A small class-conditioned image diffusion model, trained from scratch.
Model: 32-pixel images, layers 6.
Rows from block 3, named by matrix and row number. Each number is 500 + 25 x the weight over its row's rms, rounded and kept within 0 to 999. All counts start at 0. Numbers have three digits each. After the name is the row's rms in percent of the matrix's.
# ada: adaLN modulation (shift, scale and gate of each sublayer stacked) (model.blocks.3.ada.weight, 768x128), inputs 0-63
ada.278 027:517479527471534503534504510488527484525511504446503496491464538482538484489506493485487516488532499505461441513512502521507520446456490494537510487496495491474444469475515491519487532523469474
ada.279 026:481479518496549451528518535506482503517479479472537531513517529531531507486517475531481516481499474531476482540472495509486530430491506483541492492472498499517487508481501497569492509518533474
ada.280 031:494510505491476517465462486467476489501499515517508507470524496450462492531504505540512513513510507475510534466510479503502536529538492500452516481478486535497481510520472472470509496502488520
ada.281 066:503480512489528489542513516550494483517510508497512518529478526477543497487497510508496514487491475500497438538512469485496462429456514491528498515481509489489505487479504512549510491499527478
ada.282 045:503532504490466509452533473504471496459503493513494487454491517480437501511504495499515511523503502482513558447502487509506471538566502518467518525511497489500521492483470472449493458502483505
ada.283 030:490475498513542480526527542493530507519502530491513502507467496487538541506487517536477498471547484513490482538474499452488517471481511514546496477491499494485501480546535511549515515511545512
ada.284 090:501481536501535500542533554481504513530479532470498534552512530517544469494488492509483480478483506517503491554498513508525488473488510523482531530492506527486481475499540557579535524511523485
ada.285 023:454470490485538486513524537487526499507492515522499520480475466512519525471522512486487508493476471509477463504448529480479485474466534494475517483511515527525559493527520494531477528498504492
ada.286 027:498537511508427518455501495481496528468511499506470482507539505511486485525510498516525527509482538497492549479478503542510496535527480485441488552507523472478485502507466476458517449506473512
ada.287 030:499480498483561518523496521485516499522528541532495527510485554514537520458508481490509505529504468532496489553506480464507520454483514515491515477478488536508496519504509539527492522523481508
ada.288 037:489526547494469505459513480485488514478495497499495477488539461505469498535531502529473530527513487485526529485499481558537472541539496535464532470529471488495527506522490476443488479514495520
ada.289 026:464510519468447510491468476496522493481493509536513474473499482480442489506493517480511485483466503504467517480487550510492467524555504505471486477512506515516504501484464484462479503491473503
ada.290 068:516531477488460528452516498498486479455500477487510481470487506495437505505468483548483500500481536495502561430513497526532487570505463508511527496492487479482483515488507466463501469489487515
ada.291 069:485522479508445513471515490524509492491508492500495476482473487486467489498511512513491510491497500506512520443493501479465488534508486486529472527508501504490482506495494478462538478513513506
ada.292 090:480492473488511496515462527482490550502523492520535491526485512512531517536513506513490533517514516505486516512505522497524578484528508510513484492520456492498509484496517500499480480514466482
ada.293 089:477523465528471522449494476480515507485485475487509446461467462488439505502497522519480475494485511489495530474482471470538465537552491482480482502492522465521491542488485490447515476484476491
ada.294 033:470509511480454528520512525517472517527511517520498505566503497511524510496514471547517514527516557496521513565478512508542496492506499514536526475473466489523506497499495494488516518522507463
ada.295 074:498508481509533468532477517520508504566516501512519535533503492481549507479499519489492491474509482489510447521502488498476526440446502466514491507507508468490491502502535492554515494486491504
ada.296 118:499503510488466505472479421545498433413488516505507491440513478523411516492522499499519497510498516490503522468490518502511471546514498506455490517511495489492470488510469505472478528497472487
ada.297 033:480528486518472506455450487469533497536506477516504494498494497510478494505470530475516486502463477499441528466505506497502535537540457502472493521482489546469509504497455499454502473467515508
ada.298 046:511517494498465509476491470489507486505483466487509459471478507463461524521466489497468515525531495516484495448496507513522494578506523519498522480505453525537503527498506467443498499483506518
ada.299 068:497478518509527488563474495463528521493517510484518524523498497504528490471502523492538516507513475534512514583487490487509541468534492501495505479474483491498495495499517505535489526538506518
ada.300 024:515515532491424483481501466496489526490486493558536475488481493489479506492533492488489485448514538488507525466501488522521474538504448491504453480477533472529484503509488470471538500493494500
ada.301 024:509480493499558478503498525489518513526507464503507538484472492521512500464504498496531488534478553536495501514520506483462535481515468498515494517491488491489449506543498518523510528524511500
ada.302 071:515437486523537533510497512416528508479486507500508469474510518478511492502512494487477476495502465503487499545493499493477510463550465468519505491504466534514484489497499513529508536500545492
ada.303 021:475477454487537469512463522490489486542461426503515529497528485504546479500494473464538518520501508526489460492490446530507484477478486519555513513506510506512501473483510498529509497487511522
ada.304 085:492489490493520512547460533470498520519477487523502549525509520500564518462513496502497510524544477492481485577483506478492530418474517500505488486499496502510506485493502519548504507508511496
ada.305 022:506480484490543484532488512497477481529502482515514517493485472495513522467467461530513462503549449482490467519493465456504442483484461452498530463471499487476478477505531527521504543524518485
ada.306 056:483459502493548517520517503453492545478507510520519529471512459505514501516475495529508470523520462530502555512504464480508505535513486492519500499504483515490480523489544506525535525515544468
ada.307 093:483512480497455503447482467485497467462498487509522470463526469508453509548516504480493521505508516485509536473507510506502543556538520473463511512485492511527494493500455536438520466500449506
ada.308 095:491505504507460491441487482476510486455493514481509459434525462502445512520501508496487502514486523497514536467487530505500505531536482499486508524501491505518496498499441486443522446496472491
ada.309 113:488474515507530494563499529454500533555514499507503524533485485499608519500501514506502495476496471530506505557525521492487535459501527479544482485523511483508518520496491518545508540520529518
ada.310 052:492479511518499483465494454411479480435491490510480486437479527509455493499504502486494486496506467499482549477492537517495516566532535511533495493490499484515493482512507486436501530494503488
ada.311 079:481496484510533488575522521502499530520508497517507527540505483513572489466467516505496482476477513514489498543488506497486480497457523501507479488471509508513522501513509479598479510463506506
ada.312 023:487518478506447519473520457481501503512502500469510482495523516478474496503502500498547510540495491481493512477467517530547503542529454512474507514504474506481495532471484496444561472479482503
ada.313 031:495478521488569506527513515521482486503521482474495508482537485487542511481490531547516502481490464525504453513486484477499495452444494470527489512504478518485492527490517489569499508511529477
ada.314 024:499481482502544495495476504475477494568456508512450504502528508501526524486455515509505519488493471562476466536486490498488476482504512532492506480490523546525536509513492525534484493457515513
ada.315 098:505494520486498498483485513505487517490491519512525497506533490509487507531513509483507528488506546507490574467524505504495488576576479515470496526501492557494486494481486513535503462521492493
ada.316 061:512521500509460499453505483505491512455515524500479479461503501526462517495491499501527493487506508494507543419496498500494487558523494516485507510510493500493492504499476490431492472485462502
ada.317 025:485525492490438472467468486456529501470491527509498489488519499529452484489495519486502527463528529488500532498456480521508532521530485529474526520527550525491469522496479517477501498496508486
ada.318 027:509524505487443551492512490477538503505516514502472497505487465518482509532490480516469485508453544504490553495488526484476509531535453498485475488477515527495466535483466480469500500473483496
ada.319 103:494521512504492465497518583480528479466510520486514505530502518418531493494496517505490509498500516493531477511506500479512465494454482496460513545499493520488490501504526583522508424501490524
ada.320 079:494434501481495500488482501451505513464509501488479499440497489473463496519515494473499515482531481499485544468495514495493541532554500505505494525523509540498493478485535498498525522474538535
ada.321 067:497516523457478555452508445504505485457528488489505461477497502480452459511501526481476443519470535468496479445507504520474475486481511494443500512505519474507501539494487481485520482504507479
ada.322 023:508484514500538476502529518480514511491487481460476514491560538526504510450533547459508467486485488532469475496469482473492488448496531482489493557504470518510518502481526505551480516498579466
ada.323 024:494516520486481484488489496467513465496482497473468491470504522486445484489510476539457505515498507451502510486515475504525540535564487463529471518491497516468514449492480478464484486531513510
ada.324 030:519517490474459492515474473510517520513491507527535488549476526479499515508510505523511448519504485486456504528448502551500507494485502530468488518451503493543489483534516502495513506495478496
ada.325 092:499485495509530509525476516459508524520499492471524480515487508488522492514481507504494490499526469514511524547514488476502476532530475500521510503497525520488495484526497451586477506478521481
ada.326 078:505474475503532483554482528507505521553504484510477546552501508504584508493493511500473522521503448504515466553510498486493522438471504492533494498493506514498513493503521537535530514501478466
ada.327 077:489534485506529475536495515543505508569508517505510536566504492502539505481503514503489506495493481505491441537508497496502474441453502494516506476493491438494505494517499505528517496509492473
ada.328 058:501468496508529497554488530530540485521503506491513523526476504493562514484479497478482495515514458519520452550519472476520516455441515493529520452477517476494503501507541525548524535505508496
ada.329 095:496492469508530490541491502482505470466533507515495487483497531452520501464491520526513482518505496507494450556503471490498518441439509512505489483493507448501528519501509513555508531490492508
ada.330 106:517526498481446520458528511532484491514483487483501478465495500536430484501499497518517482487470544501476513448496542508496452543514510516482502510499506504527511480502472510483501461490479517
ada.331 035:532465520465543480548547494495542499504515458497479500520516508505523514513483486528494512513504473515514465537502514476493501490502521544489512519541485500475486488467525524524471539526517487
ada.332 067:505470514470508513505482464486526519483490519477505459467539487501482475491528502526468510517481496462503510507500499518515486509545498463493467531496488515469506541481538561584506492483521510
ada.333 072:509529501504458514447518507476490529472476492471501462463513493518460491515479522506516495517511528491521535454499513480500511557529480494473524499488519495486520497504488494456482424503484554
ada.334 029:505483498494540476533541535516479496552492481466512535516523473498533489479520489492487504480500446504476468520534471480509511460454497448507486527505506490519503490532524511555520514476510496
ada.335 024:514489520510550462519491481512497512472496539507534520482479493505524462484502554496503462499499494478504478497482462479501509484463508477500487523520486510455457498547498529523504517571477467
ada.336 026:504522486434444515463506480468510508503475494486483485484522495513462511528488524487480495487509506511474529458500500510522495557541481495506487539483500498512498471480498479439517487465487523
ada.337 022:464479511493560494531502534517507489462486464514516540486462487505520516487516519471497545469494463479489483486516517476486466432465502532512534489506512525507537509500497494531510516532495467
ada.338 100:503523495498447512461517481479493511440496498487506467459489493517451496529507488517512508507499537498503556462500508503518484556555502509463519507497492503496490515496485500442481476492494511
ada.339 021:532486486541549497525526498530490508507497495489463484504499470476520536491476489455448482495514466488512452533474541515461501475489528540515518440487481500472538495492503494533504533478494510
ada.340 025:490515453489459500483500490500533510525507459466456488491503533473483499509493469514511556542494480491506536472499529509510521512531473531504495533534468525494514522497463484486503486494478501
ada.341 040:537486509492520511532467533522475505466500497529494518518537523541544486523489491489482492525509474475501468520508495459496520429461492478483476484501540502491474466549506519543491522512528506
ada.342 103:513514501504469515464505520483494457485485501513488462450522497531410477509490508505503502472463526482470536429522512503527511528547510502484515533496496499500505505512486519451492491499470522
ada.343 038:516517505486453516520491465552545450522517486500513510526501527492468492500498497483469540510505483495500506466544476515506474500508503525498478504532521534499544547476514489484477504492504487
ada.344 105:496502477519535478531502520538503491543504489510489564540492518503542506446485489498500504489497483507487449529502500491490513453446534510539500465492505485500505501511542495536500519504512513
ada.345 056:515470490517550493559545528488498501554512509480527526539495521496560486507530518505536516521479479540486459551505485509516478472469540478524491486531534513493477487515518519535472510486483509
ada.346 077:526527511517455517457488496490477496485490484491500466487507508511451495554488438531491471493513545533501540443519503519486507528519484482483530536516488498506502534518490498483478463474477515
ada.347 079:492492490494517513545497528536489542512504531490504524567483480526580516511526506530460526514521515521512449522489487505491502432460486495484511500484464503486479541506503531566506506498499481
ada.348 047:518483491504529491562496537501500510523521493501493545532514496482574476493496495516490511481484512504509484532491486487512507428461525520517505497484512484518504521485512496563499516502488494
ada.349 078:500525491485468540460518483498470505504442503486509444471502516487453486511444491501498496514454542517508537479535488497514477557537503509487533516484495502490487482482494485453486489503514538
ada.350 024:512517475483445478473470485459497505499528497532480516502490491514493468534494518507490527476527499480498526465475500525531515540543507492529491483484470502476490533499451512456509500500490542
ada.351 030:496491541492521467526512505536485525505448521523451519508485517519526506494500484484518499533464470490513541536502500474486470500487503505509456526507508493528508497474507507578490533505491496
ada.352 027:509519514494436498497474486496510512463496481521489498524541556508497492494456508506526507532474502486533542517437512485463542492535493481461485548500501493484528504481471506476466488534487488
ada.353 087:473517486513467501456485472454493514454488492505504466469495479513460484507487491522523485506514507491497562472499500523519517589567475510470488502502504517507501506515496510447487483503467504
ada.354 029:522485459530507495542523502517499493575503495476502521538464495492544498516497446502496459534497483502445449556540508490528495491494530506504537467496480528508471478468526542519512511489488496
ada.355 034:497476520531557510503524500503469464505484496439535482445483548493488539478490529468503519499538484494492462463515504489513469491480507478521539448477521521491516539473520478526466498506469476
ada.356 038:505474477519544486525496534511513481523493515507478531526503514511544482472508520543506489531485510471523443514494518486475505432459504496541488502497482470518524480484530511548511506496515503
ada.357 027:500469500544523512536495517483507517486510507501516541501506552518548497499512455520435474504482520480535494512493478498484507464490552474534499493472523476508538504524509531550488521533473490
ada.358 075:502504494493480480486512532473492509445483477484504477475491497523484498512498471509505511494486529526483563473500518504503510548556508507484525517541496536485481487492499476470478485504492498
ada.359 025:536502487533545484507519505518516494516459487494558497509474500485527457521450502513496483454459474443522487515511470507550461479474519469513523555488505496491494480537497508536531479537499491
ada.360 036:525508488527555535471553493516483486504496519473523447468454525494467544491458490470518498469514521488537488452479512493483538528466482491526511494417503495497489540496533475493459486488493509
ada.361 041:497522570478478508461451491506463493512528509539501465492544488505464511533463507484508501503516538522492532469480541501495497524526476523501485518465511511477508474523481481449478475501486508
ada.362 030:513522504440443516479510511521513493537516492483488502527544522488515463522475489454515513488541500467471496422494543527501495515473495486505519536513498515498488496497466479444483467503518511
ada.363 023:484488467543533527511512540518547503489525542461507505484513485518519511494505505522505452485498468529494492520473496513459485465459491488508456509474516552487478527522502505549543535537562478
ada.364 028:468514508509449530470472511508522496432468533528496504477490488509482468534496503531481473486553526463560496469505548534532483500466476499483482505494498480434475513483467478472490485525495490
ada.365 078:495495498501470484462487504488493492443495514505538466459513477493459482520528505509502513496503540507507560468491500494515517554572481510487495509484520543490500507501506529435489494487495505
ada.366 048:519459476481499492556527500471487470452489490476472507501496524489535524474499497516474512486532504503520503535504518495505488501530484518543488491504534511494488502503528512543500564518519477
ada.367 031:480522520482455522476513488528497500516478524510509463508486448486488487506492489533463510469466496514481518496522547563500472536487508503503539540487498486526498454491493494513540488526498544
ada.368 050:511530504483456498466501481502502493512501495520506488488503507472480497493483482482516491526499489492506563476486499505501489584528535494519487511498494541514511520518491482456498466508497487
ada.369 049:517481487499534482553492531527511494542527483492518542544485529514567509486509506503483501489508471496476466551500485472515517439448478482518471469484493479497510543500542514554502523511521486
ada.370 034:485532499493432534485489487531479489477445501475482487487473474486473479507476488434522482495506568518494514462497524481480500465485487546473496509531533490514492475475467474473462457496463522
ada.562 101:483511532508486510495478458501546523499524485500539559492497468505456508526510537533468506523527507522486556525481495502522538524541518496545547494542525505501492489502500497504475506473497466