{"arch": "dit", "horizontal_flip": true, "fused_qkv": true, "qk_norm": false, "inner_norm": false, "lr": 0.0013, "eps": 1e-10}
Rows from block 2 of a small class-conditioned image diffusion model, named by matrix and row number. Rows with one number belong to one neuron. Each number is 128 + 24 x the weight over its row's rms, rounded and kept within 0 to 255. All counts start at 0. Numbers have three digits each. After the name is the row's rms in percent of the matrix's.
Before each neuron's rows are labels from the 100 images, of 14848 (inputs lightly noised), where the neuron reaches its highest value: "strongest on" is what is common among them. Only what is clearly more common there than usual is listed. The data: stained colorectal tissue patches (NCT-CRC-HE-100K).
# fc1: MLP up (model.blocks.2.mlp.fc1.weight, 512x128), inputs 0-127
# fc2: MLP down (model.blocks.2.mlp.fc2.weight, 128x512, transposed), outputs 0-127

strongest on: tissue: lymphocytes
fc1.477 118:151115183142117141100134129132140103098143099105152152154126219104146157123166155109153106118109155136141104156131101131126095138129115138114138126120156123089116114113122105085080123117146116138132162113128109072099133139074113111130117094113160139166139126142129149109137151108142116150079117138134132133087109157118144104139139096146114133116169096132120099127129145198115163161138
fc2.477 118:131189122121123150124120148124152132135109115134118114154158136138134152140145135114096140143121121111165131153123121115225115138125147138089121089121148134146089100169142149143170111126102113115100138132132133175151168160032141171126133120139123094128126127062139106112135138097167117100134150143113145126149112126138118117135128115113161151133114075133130139094109129128128096139148

strongest on: tissue: debris
fc1.181 103:148128120097134138139157094076179133128110132187133116149145107171172085104115120155143155115092094125146146124159109123140148127151147094142150101130095185140152138139099144112156101122123123119112090122126135133110093076127109120111100109120087137148127126115110136165111103136153161113136152097094119103137084137107077106137119170072130109132127104142128124101120099098129155095126
fc2.181 089:091111142122196101140135090091149099096154144177126132125104147134106122155118144097114096132145153133102122144127185146133134157126114127140139140106105167133166110174129121108151123127110129133104137172110137108134165126154121134164095145143129154092114108104135137125182173150118123107127100076101129130121146126098174135133093148098157121139134157118072119120132114100111079132090

strongest on: tissue: normal colon mucosa
fc1.161 094:130136118114128123135139127144133159078170132156172129113125187096163113150130151161120142130137124124141115163154139115154144151064107135083135154134157108108078106101126121111136131144150133135075115135134117162161144145132134074163121138144134152116084112118140143116107122180152122125119096132115080159149107107116122160122177113117156161082158133134138100151115125125189135149131
fc2.161 110:109093138100140155141119113126109149109171077113127117131096075111135098137149140175109128128134116118119142145162111147145115138198152131131153144128130151093077151098128091147123133104142120129166115128123072111132162125108116141154144121163126160130189153120126122091140168146107141141134121092158165117131125095166110142128107149123122173094133114137107134091109142147183167133133

strongest on: tissue: mucus
fc1.416 105:107142121137144140097167146117092131077148141122123137129115167107186112126127166125131090141108134123138143143143092132125092139160104131135142144119152132152148133091149107126083106120178124144101145080111110139141124114119105123135126108155134145188139129133168140132142137153103152154058085103151135146150085122143127186151143084132136160111143100117151094124171120130135131170093
fc2.416 090:126112133138199139154109129110143130144197122132155131122134111141101127126117163115112134144151127156153110138165124182132132123142073109139124122134167154114122144129093105126107121124140117136127145110134058151117171070155090149147129113119112139108146145105131103071111159131086136124102112091135101118104148158149138129123112084119103153129153174134094084129094139105124151121107

strongest on: tissue: mucus
fc1.211 085:120216116124101124125141131122144156087156144124208133128104115108105129117102157098145146146107078107109117151123144112135129157125113127102132133128140126122117139145166130149100137145140077091126151136127106080126121167133111101167134111102130115110155078178130126132172083158115110119120117107149121088119130160104120124123119180125158160147131100127143170143121114101100151135123
fc2.211 109:127058112128122165126116132131129137102202121123181116118092132129143139127116151133154127127108139118144166134116136101137130126113109114050119142130211129087131176149124123130145148145158129179105131128120144135158173150104108142124146126140113127139139127116147169100109145130153130122144181145100124099127119140139103128113125168100169185146118075119136121121131123119125124143116

strongest on: tissue: smooth muscle; tissue: debris
fc1.459 099:154114144113116161143182126101103156131138145166188114104123118116108104122126106108132111138095113107111117194158151144127134111084132067117169101148166122164122089153108083150172142118154125123141150160118113128115138149132124124142142125152140095090138138102129111113087080110124186104113132123118116141121131150138106122089129145135160087115160106144115143110151159141152108109098
fc2.459 142:148139113116141139154115133119130163148127157158104126169134109139115143095178121097126153157118133170146155095137171103124105139165127167107166131138141119114122164144156136092183126130140125125173087173122120132120146143145155128118159123133142155184146108132144154178160156112123113126112140087104134108135091153121128100088140161135107130109106116129169102115125164179131095086154

strongest on: tissue: mucus
fc1.435 082:135140120135157175116136135131115134128158127135116124128104149088149117156139119146157129120097127158141135143139098182144123138138151111133116046111116135101113147129093109135057133128123129176183122131116161198127086066125144124137154137129131163129151144111114133139144141122096118145130099118116126156102115123146100143137111064120096129158126135145129072149126131139158093094130
fc2.435 082:116130127125126165113134129083183145141120145115154142139189118115125132140180159135148135130139135135154146148089093153130109142147148138146122054103105155099120118175152152138040091087130119096103109134128100110164164125130093122119118168150128141130144136152125070140114111120177118122108133131128129127134130104118151121131102096127120138169103128139139131089136138141114104146162

strongest on: tissue: smooth muscle; tissue: debris
fc1.5 110:117123122099124172132176124100139137112116151135216113108122087106123085145124131135160153118134143156103129168131143138130159123145140110123106129134137163140134106120119072142156137151181112125111134097151119153137148133114153119117165111105147113093105099116108126099131149107106126188127126140087110109122110168114114132112129136148192094073146095137158137108137116123136169090120
fc2.5 165:157133129116191130121134134127127111135100089093130134127117094119174092114131114179114116135115129062104116115154131127118106130174112158129113110147136130113125146149120154087156147155106122139160081098082120166108142139117167126114129092137169166152099128128124147152141103162124156174159120101094114142136121105090111100095136163109128134102153114161115129111139168124132122173093

strongest on: tissue: debris
fc1.52 101:118122111125112139122126112111140120098124128100140125156113150146143147123152108151124105090151125151115101120094058131110150144127141137128125116166140149126123148147110099095121026105105095120162149113136113138146100117084071150134131116091146107117125149118144181139147156134134159178095126131120110156091097149151127115143119132116153122087076142145107114122109119129158163166101
fc2.52 162:122114143138142123188091117153093170138133170105118126115132135126142147126148135101134134127063111136174129133106116134133128131171123132108112071075155160130141137179160169101144094121172134110136106127114110103121134133136161150099134157149140121157099071159155125128137136153131110143096119138055118135123152109111143125111118135120122103135146074160164123119168102139112122122114

strongest on: tissue: mucus
fc1.500 107:126134133142050161094107110117079111104132135106195103138128132102085148160144096149114073129143160171170135153146131137136102136115117167127113120131164109114141109127117079124119120118152111129130155169144115130150126164110108126088168124129143106149128115121147127076144130090100127148117100172156118144133144138171134162123138116185155136097131112128115114104094115136125113120117
fc2.500 148:105158155120094086094114178094123090144116159132126144138182120126088162136113127119129147168119128128108123115146104130109111113122170117102102130163147162105149132110189147113163107098099130131088080110121128103138167107119139158106191117122116131140135124134161129160129145144146191161143165168128114125130119079147141108134137160121104118119163120122144122121168143126132137126161

strongest on: tissue: mucus
fc1.487 083:153142136132119160155140126056115122151103135144127160099151127155097109095134128163151083097127132115103168113122112131136123181134173120139093097137140134118128145126132091150115099146134105115132105106110149139104088096125134134100124074156138100138128144136116152092118081148144105144091104092116076110106111106117088133162142152142085089131110131165135124144103089094130099099118
fc2.487 083:163138147079178124134116157102165108160106148128154110136093138139131099133120132126096148135131123129103121129147144121126163109127189145165127131125105132141146110116112092132142095160128124117099148125152147126151190103137154148094092181140153130146126137104091106073157147090105121112128125117142164114150084164161148116136155127103125136141133135153083118060103129104132088123133

strongest on: tissue: normal colon mucosa
fc1.296 098:124123102133153146139124146134152120143120162120152137142102163122129134098126135118133152129140186152166122144122157066176136130153132112077162143106164087102069111138096096118103139116148119129118125149094144133098120144118142065158127108093141147121146196092154136102149114125126154150108139118118102151160127126128152105149108090139121115108134158131143115134173179137093109155147
fc2.296 106:097102116154136130137145092111084101143141132140128125158119124112129121104142125140122156137151094157161089126109098118127090139111130094092097121117087132126091111129107132150138116139113114135102114100087141121139156131108124138163123106074128168104113180143087106141082148117136150099149151154130179138149153136159108095100104150130131107109104111114125131143122205127052110133150

strongest on: tissue: mucus
fc1.141 148:121110140133104167095114134118097121138161119111142100141145134131149115104155136090075104085096130140138107123126095117114073111146132101127145113088111131130153146048125097104102078131147101159148125096116144089138118144103105107101110086120121150137145095132171131116194160122152116135096119139109117130128113118147124130123127109133158134115147078095128125156136146167124174127086
fc2.141 111:126118182132109165128117123073109138080103156132121153122112123182115134101085161108154134121139142126131140095143117123071099134171118119128129079139140129074155158185135131106173098152130094130107121114118176153162125121147123143119144129081123152110142135089166164103124151117119124118128127131120120122069117155145128130117136095111173146127106171121150134144124093137138113147125

strongest on: tissue: smooth muscle
fc1.191 097:145207189114108138130132129130149119141118126141125154119128125132132116125146153137162108107123116127136143151168111112098138128193152134122115113140116073174146098112120153139119119146116129122159092115133162177103122067091124143147143124140103119132139126094143125166138077110112131107132158131147127124096116135148098126143120023144127102120149121136117101123111132130136112089116
fc2.191 083:126095084135114088122124107128140126127149153125147122131123117141132123123176129140168148137147142121193113147124121119116118119137128129204121155135156093138144140154141134125047150133131137124125135137138079079118101087095111125127133137146118152125144134192108091144110069124128124134127080130142138129119151126134123139134134028133121123164129106133160096138106135138123121131120

strongest on: tissue: lymphocytes
fc1.208 124:138126131109185135094144103100139081156142140103135143131097144126173109136131121143131068097105135073157143128128128130159084154138137092129109143145140121127142121134114140108117123131162144104125112153065150137127145130134141113153144159094114097148140102128097137140143105110169195120155145109180124143104099126081135106134141112077141084118176125165140141168123131139122146140116
fc2.208 073:102141141114106186127132142081103150145143146128102115119116093109127148134127148135107140120084100119100145139085108061191151117134097128124129132128127090173179131135118113124139147142160219146084129120118154124178158138126105139132151122130111111133142148083147141157136158148086140143145102135123110085120120142116121135142185158117128129107116144128098130128128113149117120152133

strongest on: tissue: tumour epithelium; tissue: lymphocytes; tissue: normal colon mucosa
fc1.468 097:143130146136096119110142127131108149114111182143148096168149140141133148115127111122129128105122117143134110131131156065158133134166131075110121137099086115141111092119083115119057121131160113154149132149105105088127127115143136125189120117117160131127171141126089144129168152115184088138156084117117147139131146161120142118124122202145082144148129141153109141117146157137125123127126
fc2.468 078:134052105141125135115156100184128101132129120153085118097117154143139129143135119148176111128126143121149133106166155108122167124079140141146142147146094113113141148128142134138114143134141125132083126153125116111133103115133099126221114134155136156147150129146108192128134153114158144133144093144126105151186145131136119141129150175134121134109132165145126108186129145109090125137107

strongest on: tissue: normal colon mucosa
fc1.221 088:109131111101050131079145129103141092096128124097197122144117119094107162150143111169128139117134180141152167156148110135126082105102144136131179122148132123108159118173120141113130146113126114120139143123140111126139123143109096111116142120109116127136145133136144124087152156100117105167127139148118171131124129169086137135096118114101184116105137108135085128109082144162147137133094
fc2.221 157:137143134101153124155137135108127136104145120172130125153117107118127154162148151127125158133119157092102099124138111128111135132119161155153100169118162155118133106140139116133165095183119129124096158152173160106135160131110132148113082155164125129077134155128095125089100140088141131066097168159127148147126077122115153087094152140117154106132114122136143134100123109118128072170151

strongest on: tissue: debris; tissue: mucus
fc1.449 110:099145113131134116146133164107150086130102134108131114094136110151119122158148155149148147102117142107157105103140136156130150143148119168164104059152108140145161132129166110140141117105131119111127136116100131144149099099133094119117172105119099116155132146115120148159130096114123133155116134094180112139127147076110094070146106159111163110103125113054124107074101128127148118086120
fc2.449 093:117085160108167144137126155107167121164097158124132122148147095146108125125144102113130105118157143116142134149187118132126104099110149119176124062106131143114164101178158114151165143090131122134141131127123110158111084086143125139140115123144125147124144186117121138152159145056159109118125131146124100166112110114109128147128108140165110101158152157102116118152141090150110161117119

strongest on: tissue: mucus
fc1.492 110:127174131115117144122141116105126126096096182123117131152098146129154115137154123128202108127117147139115172125161099080203113132164118134107130168106123146104133132114110122135097114143143101123144113112129077165153104143145114134182140116107123122150143135095146123147150121107115109134094030145116121135081104121127094139136152120142134120149154140129116091117123130156134116129125
fc2.492 090:117187111143117155117112150088119150095106116123131138128102125127113123106095129129107129099162124145141104128082098104146093130130124141104124109155100174145096097146130156133144090125113108138157127125152161138086123129161158154121154130143124131120149146164171128109102152148104124142103181103129134096166114129147125150129150120101105097148109152117110205135125042123140097156144

strongest on: tissue: tumour epithelium
fc1.436 092:129113215135107112118144094105121159144145109124117119119061130161109152115126097161124117101103141140157157126146124141151120136106147129138133129147123149166123109078113113137152133114148161173134136146144083150146117149142108123167122149104135084120152121101137121130126152128104147147121088120117095170103103129104120122150137150143168115107095162152113219094122136108151131121128
fc2.436 097:129100032123131123130112129108144110111094124120241142119170151174133109103125116157162136158139090142115173117156134137120111124115137122091115127145116119085123149108135114145182143134117125133124136134130140101158133105161162115135129122136131091126124109112116168090134092156141141124106154125118122122143145129136117132123131104141105140124155124116180161138151087090149135129117

strongest on: tissue: normal colon mucosa; tissue: tumour epithelium
fc1.305 073:171182142141134132116136105138083126120139122138178142128114145121102140104123138141199101152140169152118117120157145124111103143136127121138151118130162090126142071104143091122086151101134162076078153148137111107116133148144125071115138133105123126156158108127116126118152128121099136123125094139124145134058113137141124099112158180157090143135165160150114113100116148136109111123125
fc2.305 089:159088112178132119127128137151126084133107144150109120129140125047118125120174130092170089115131135136126143170138121129130160146129126117103131115111146162140109161085101131123159039121112116155079122146139113127109087148146116144107156136151132119131125067152159113132095126131145117141142138133121108142059127154108109133145155152154135116147149112147149122123151134112112129115167

strongest on: tissue: tumour epithelium
fc1.371 080:165118105131118138149115144157100130171117140115138147101165111135118140135120141093131065118105124123093121156139138041151141104146142152113081144054125135156115125145152142090120135118095129109110103110110117123153141123131144130149156137124168128112155156111140130137126134123211130152120167167113102124149141138112172118110143111124140148129117087132102136138132139127098190121108
fc2.371 052:109143143130143126169123129156158108105130121139098127163122165116142100104117135139107184151150138152111110105154162083122153132111154097134072120179118120132122125160126130099130148106164127135156150117157135103103117114145108156130130128163168124166139127131139185148122131142071171124124141193133117157142133095073140142098138126132118116113146171172156140092135150102131156152155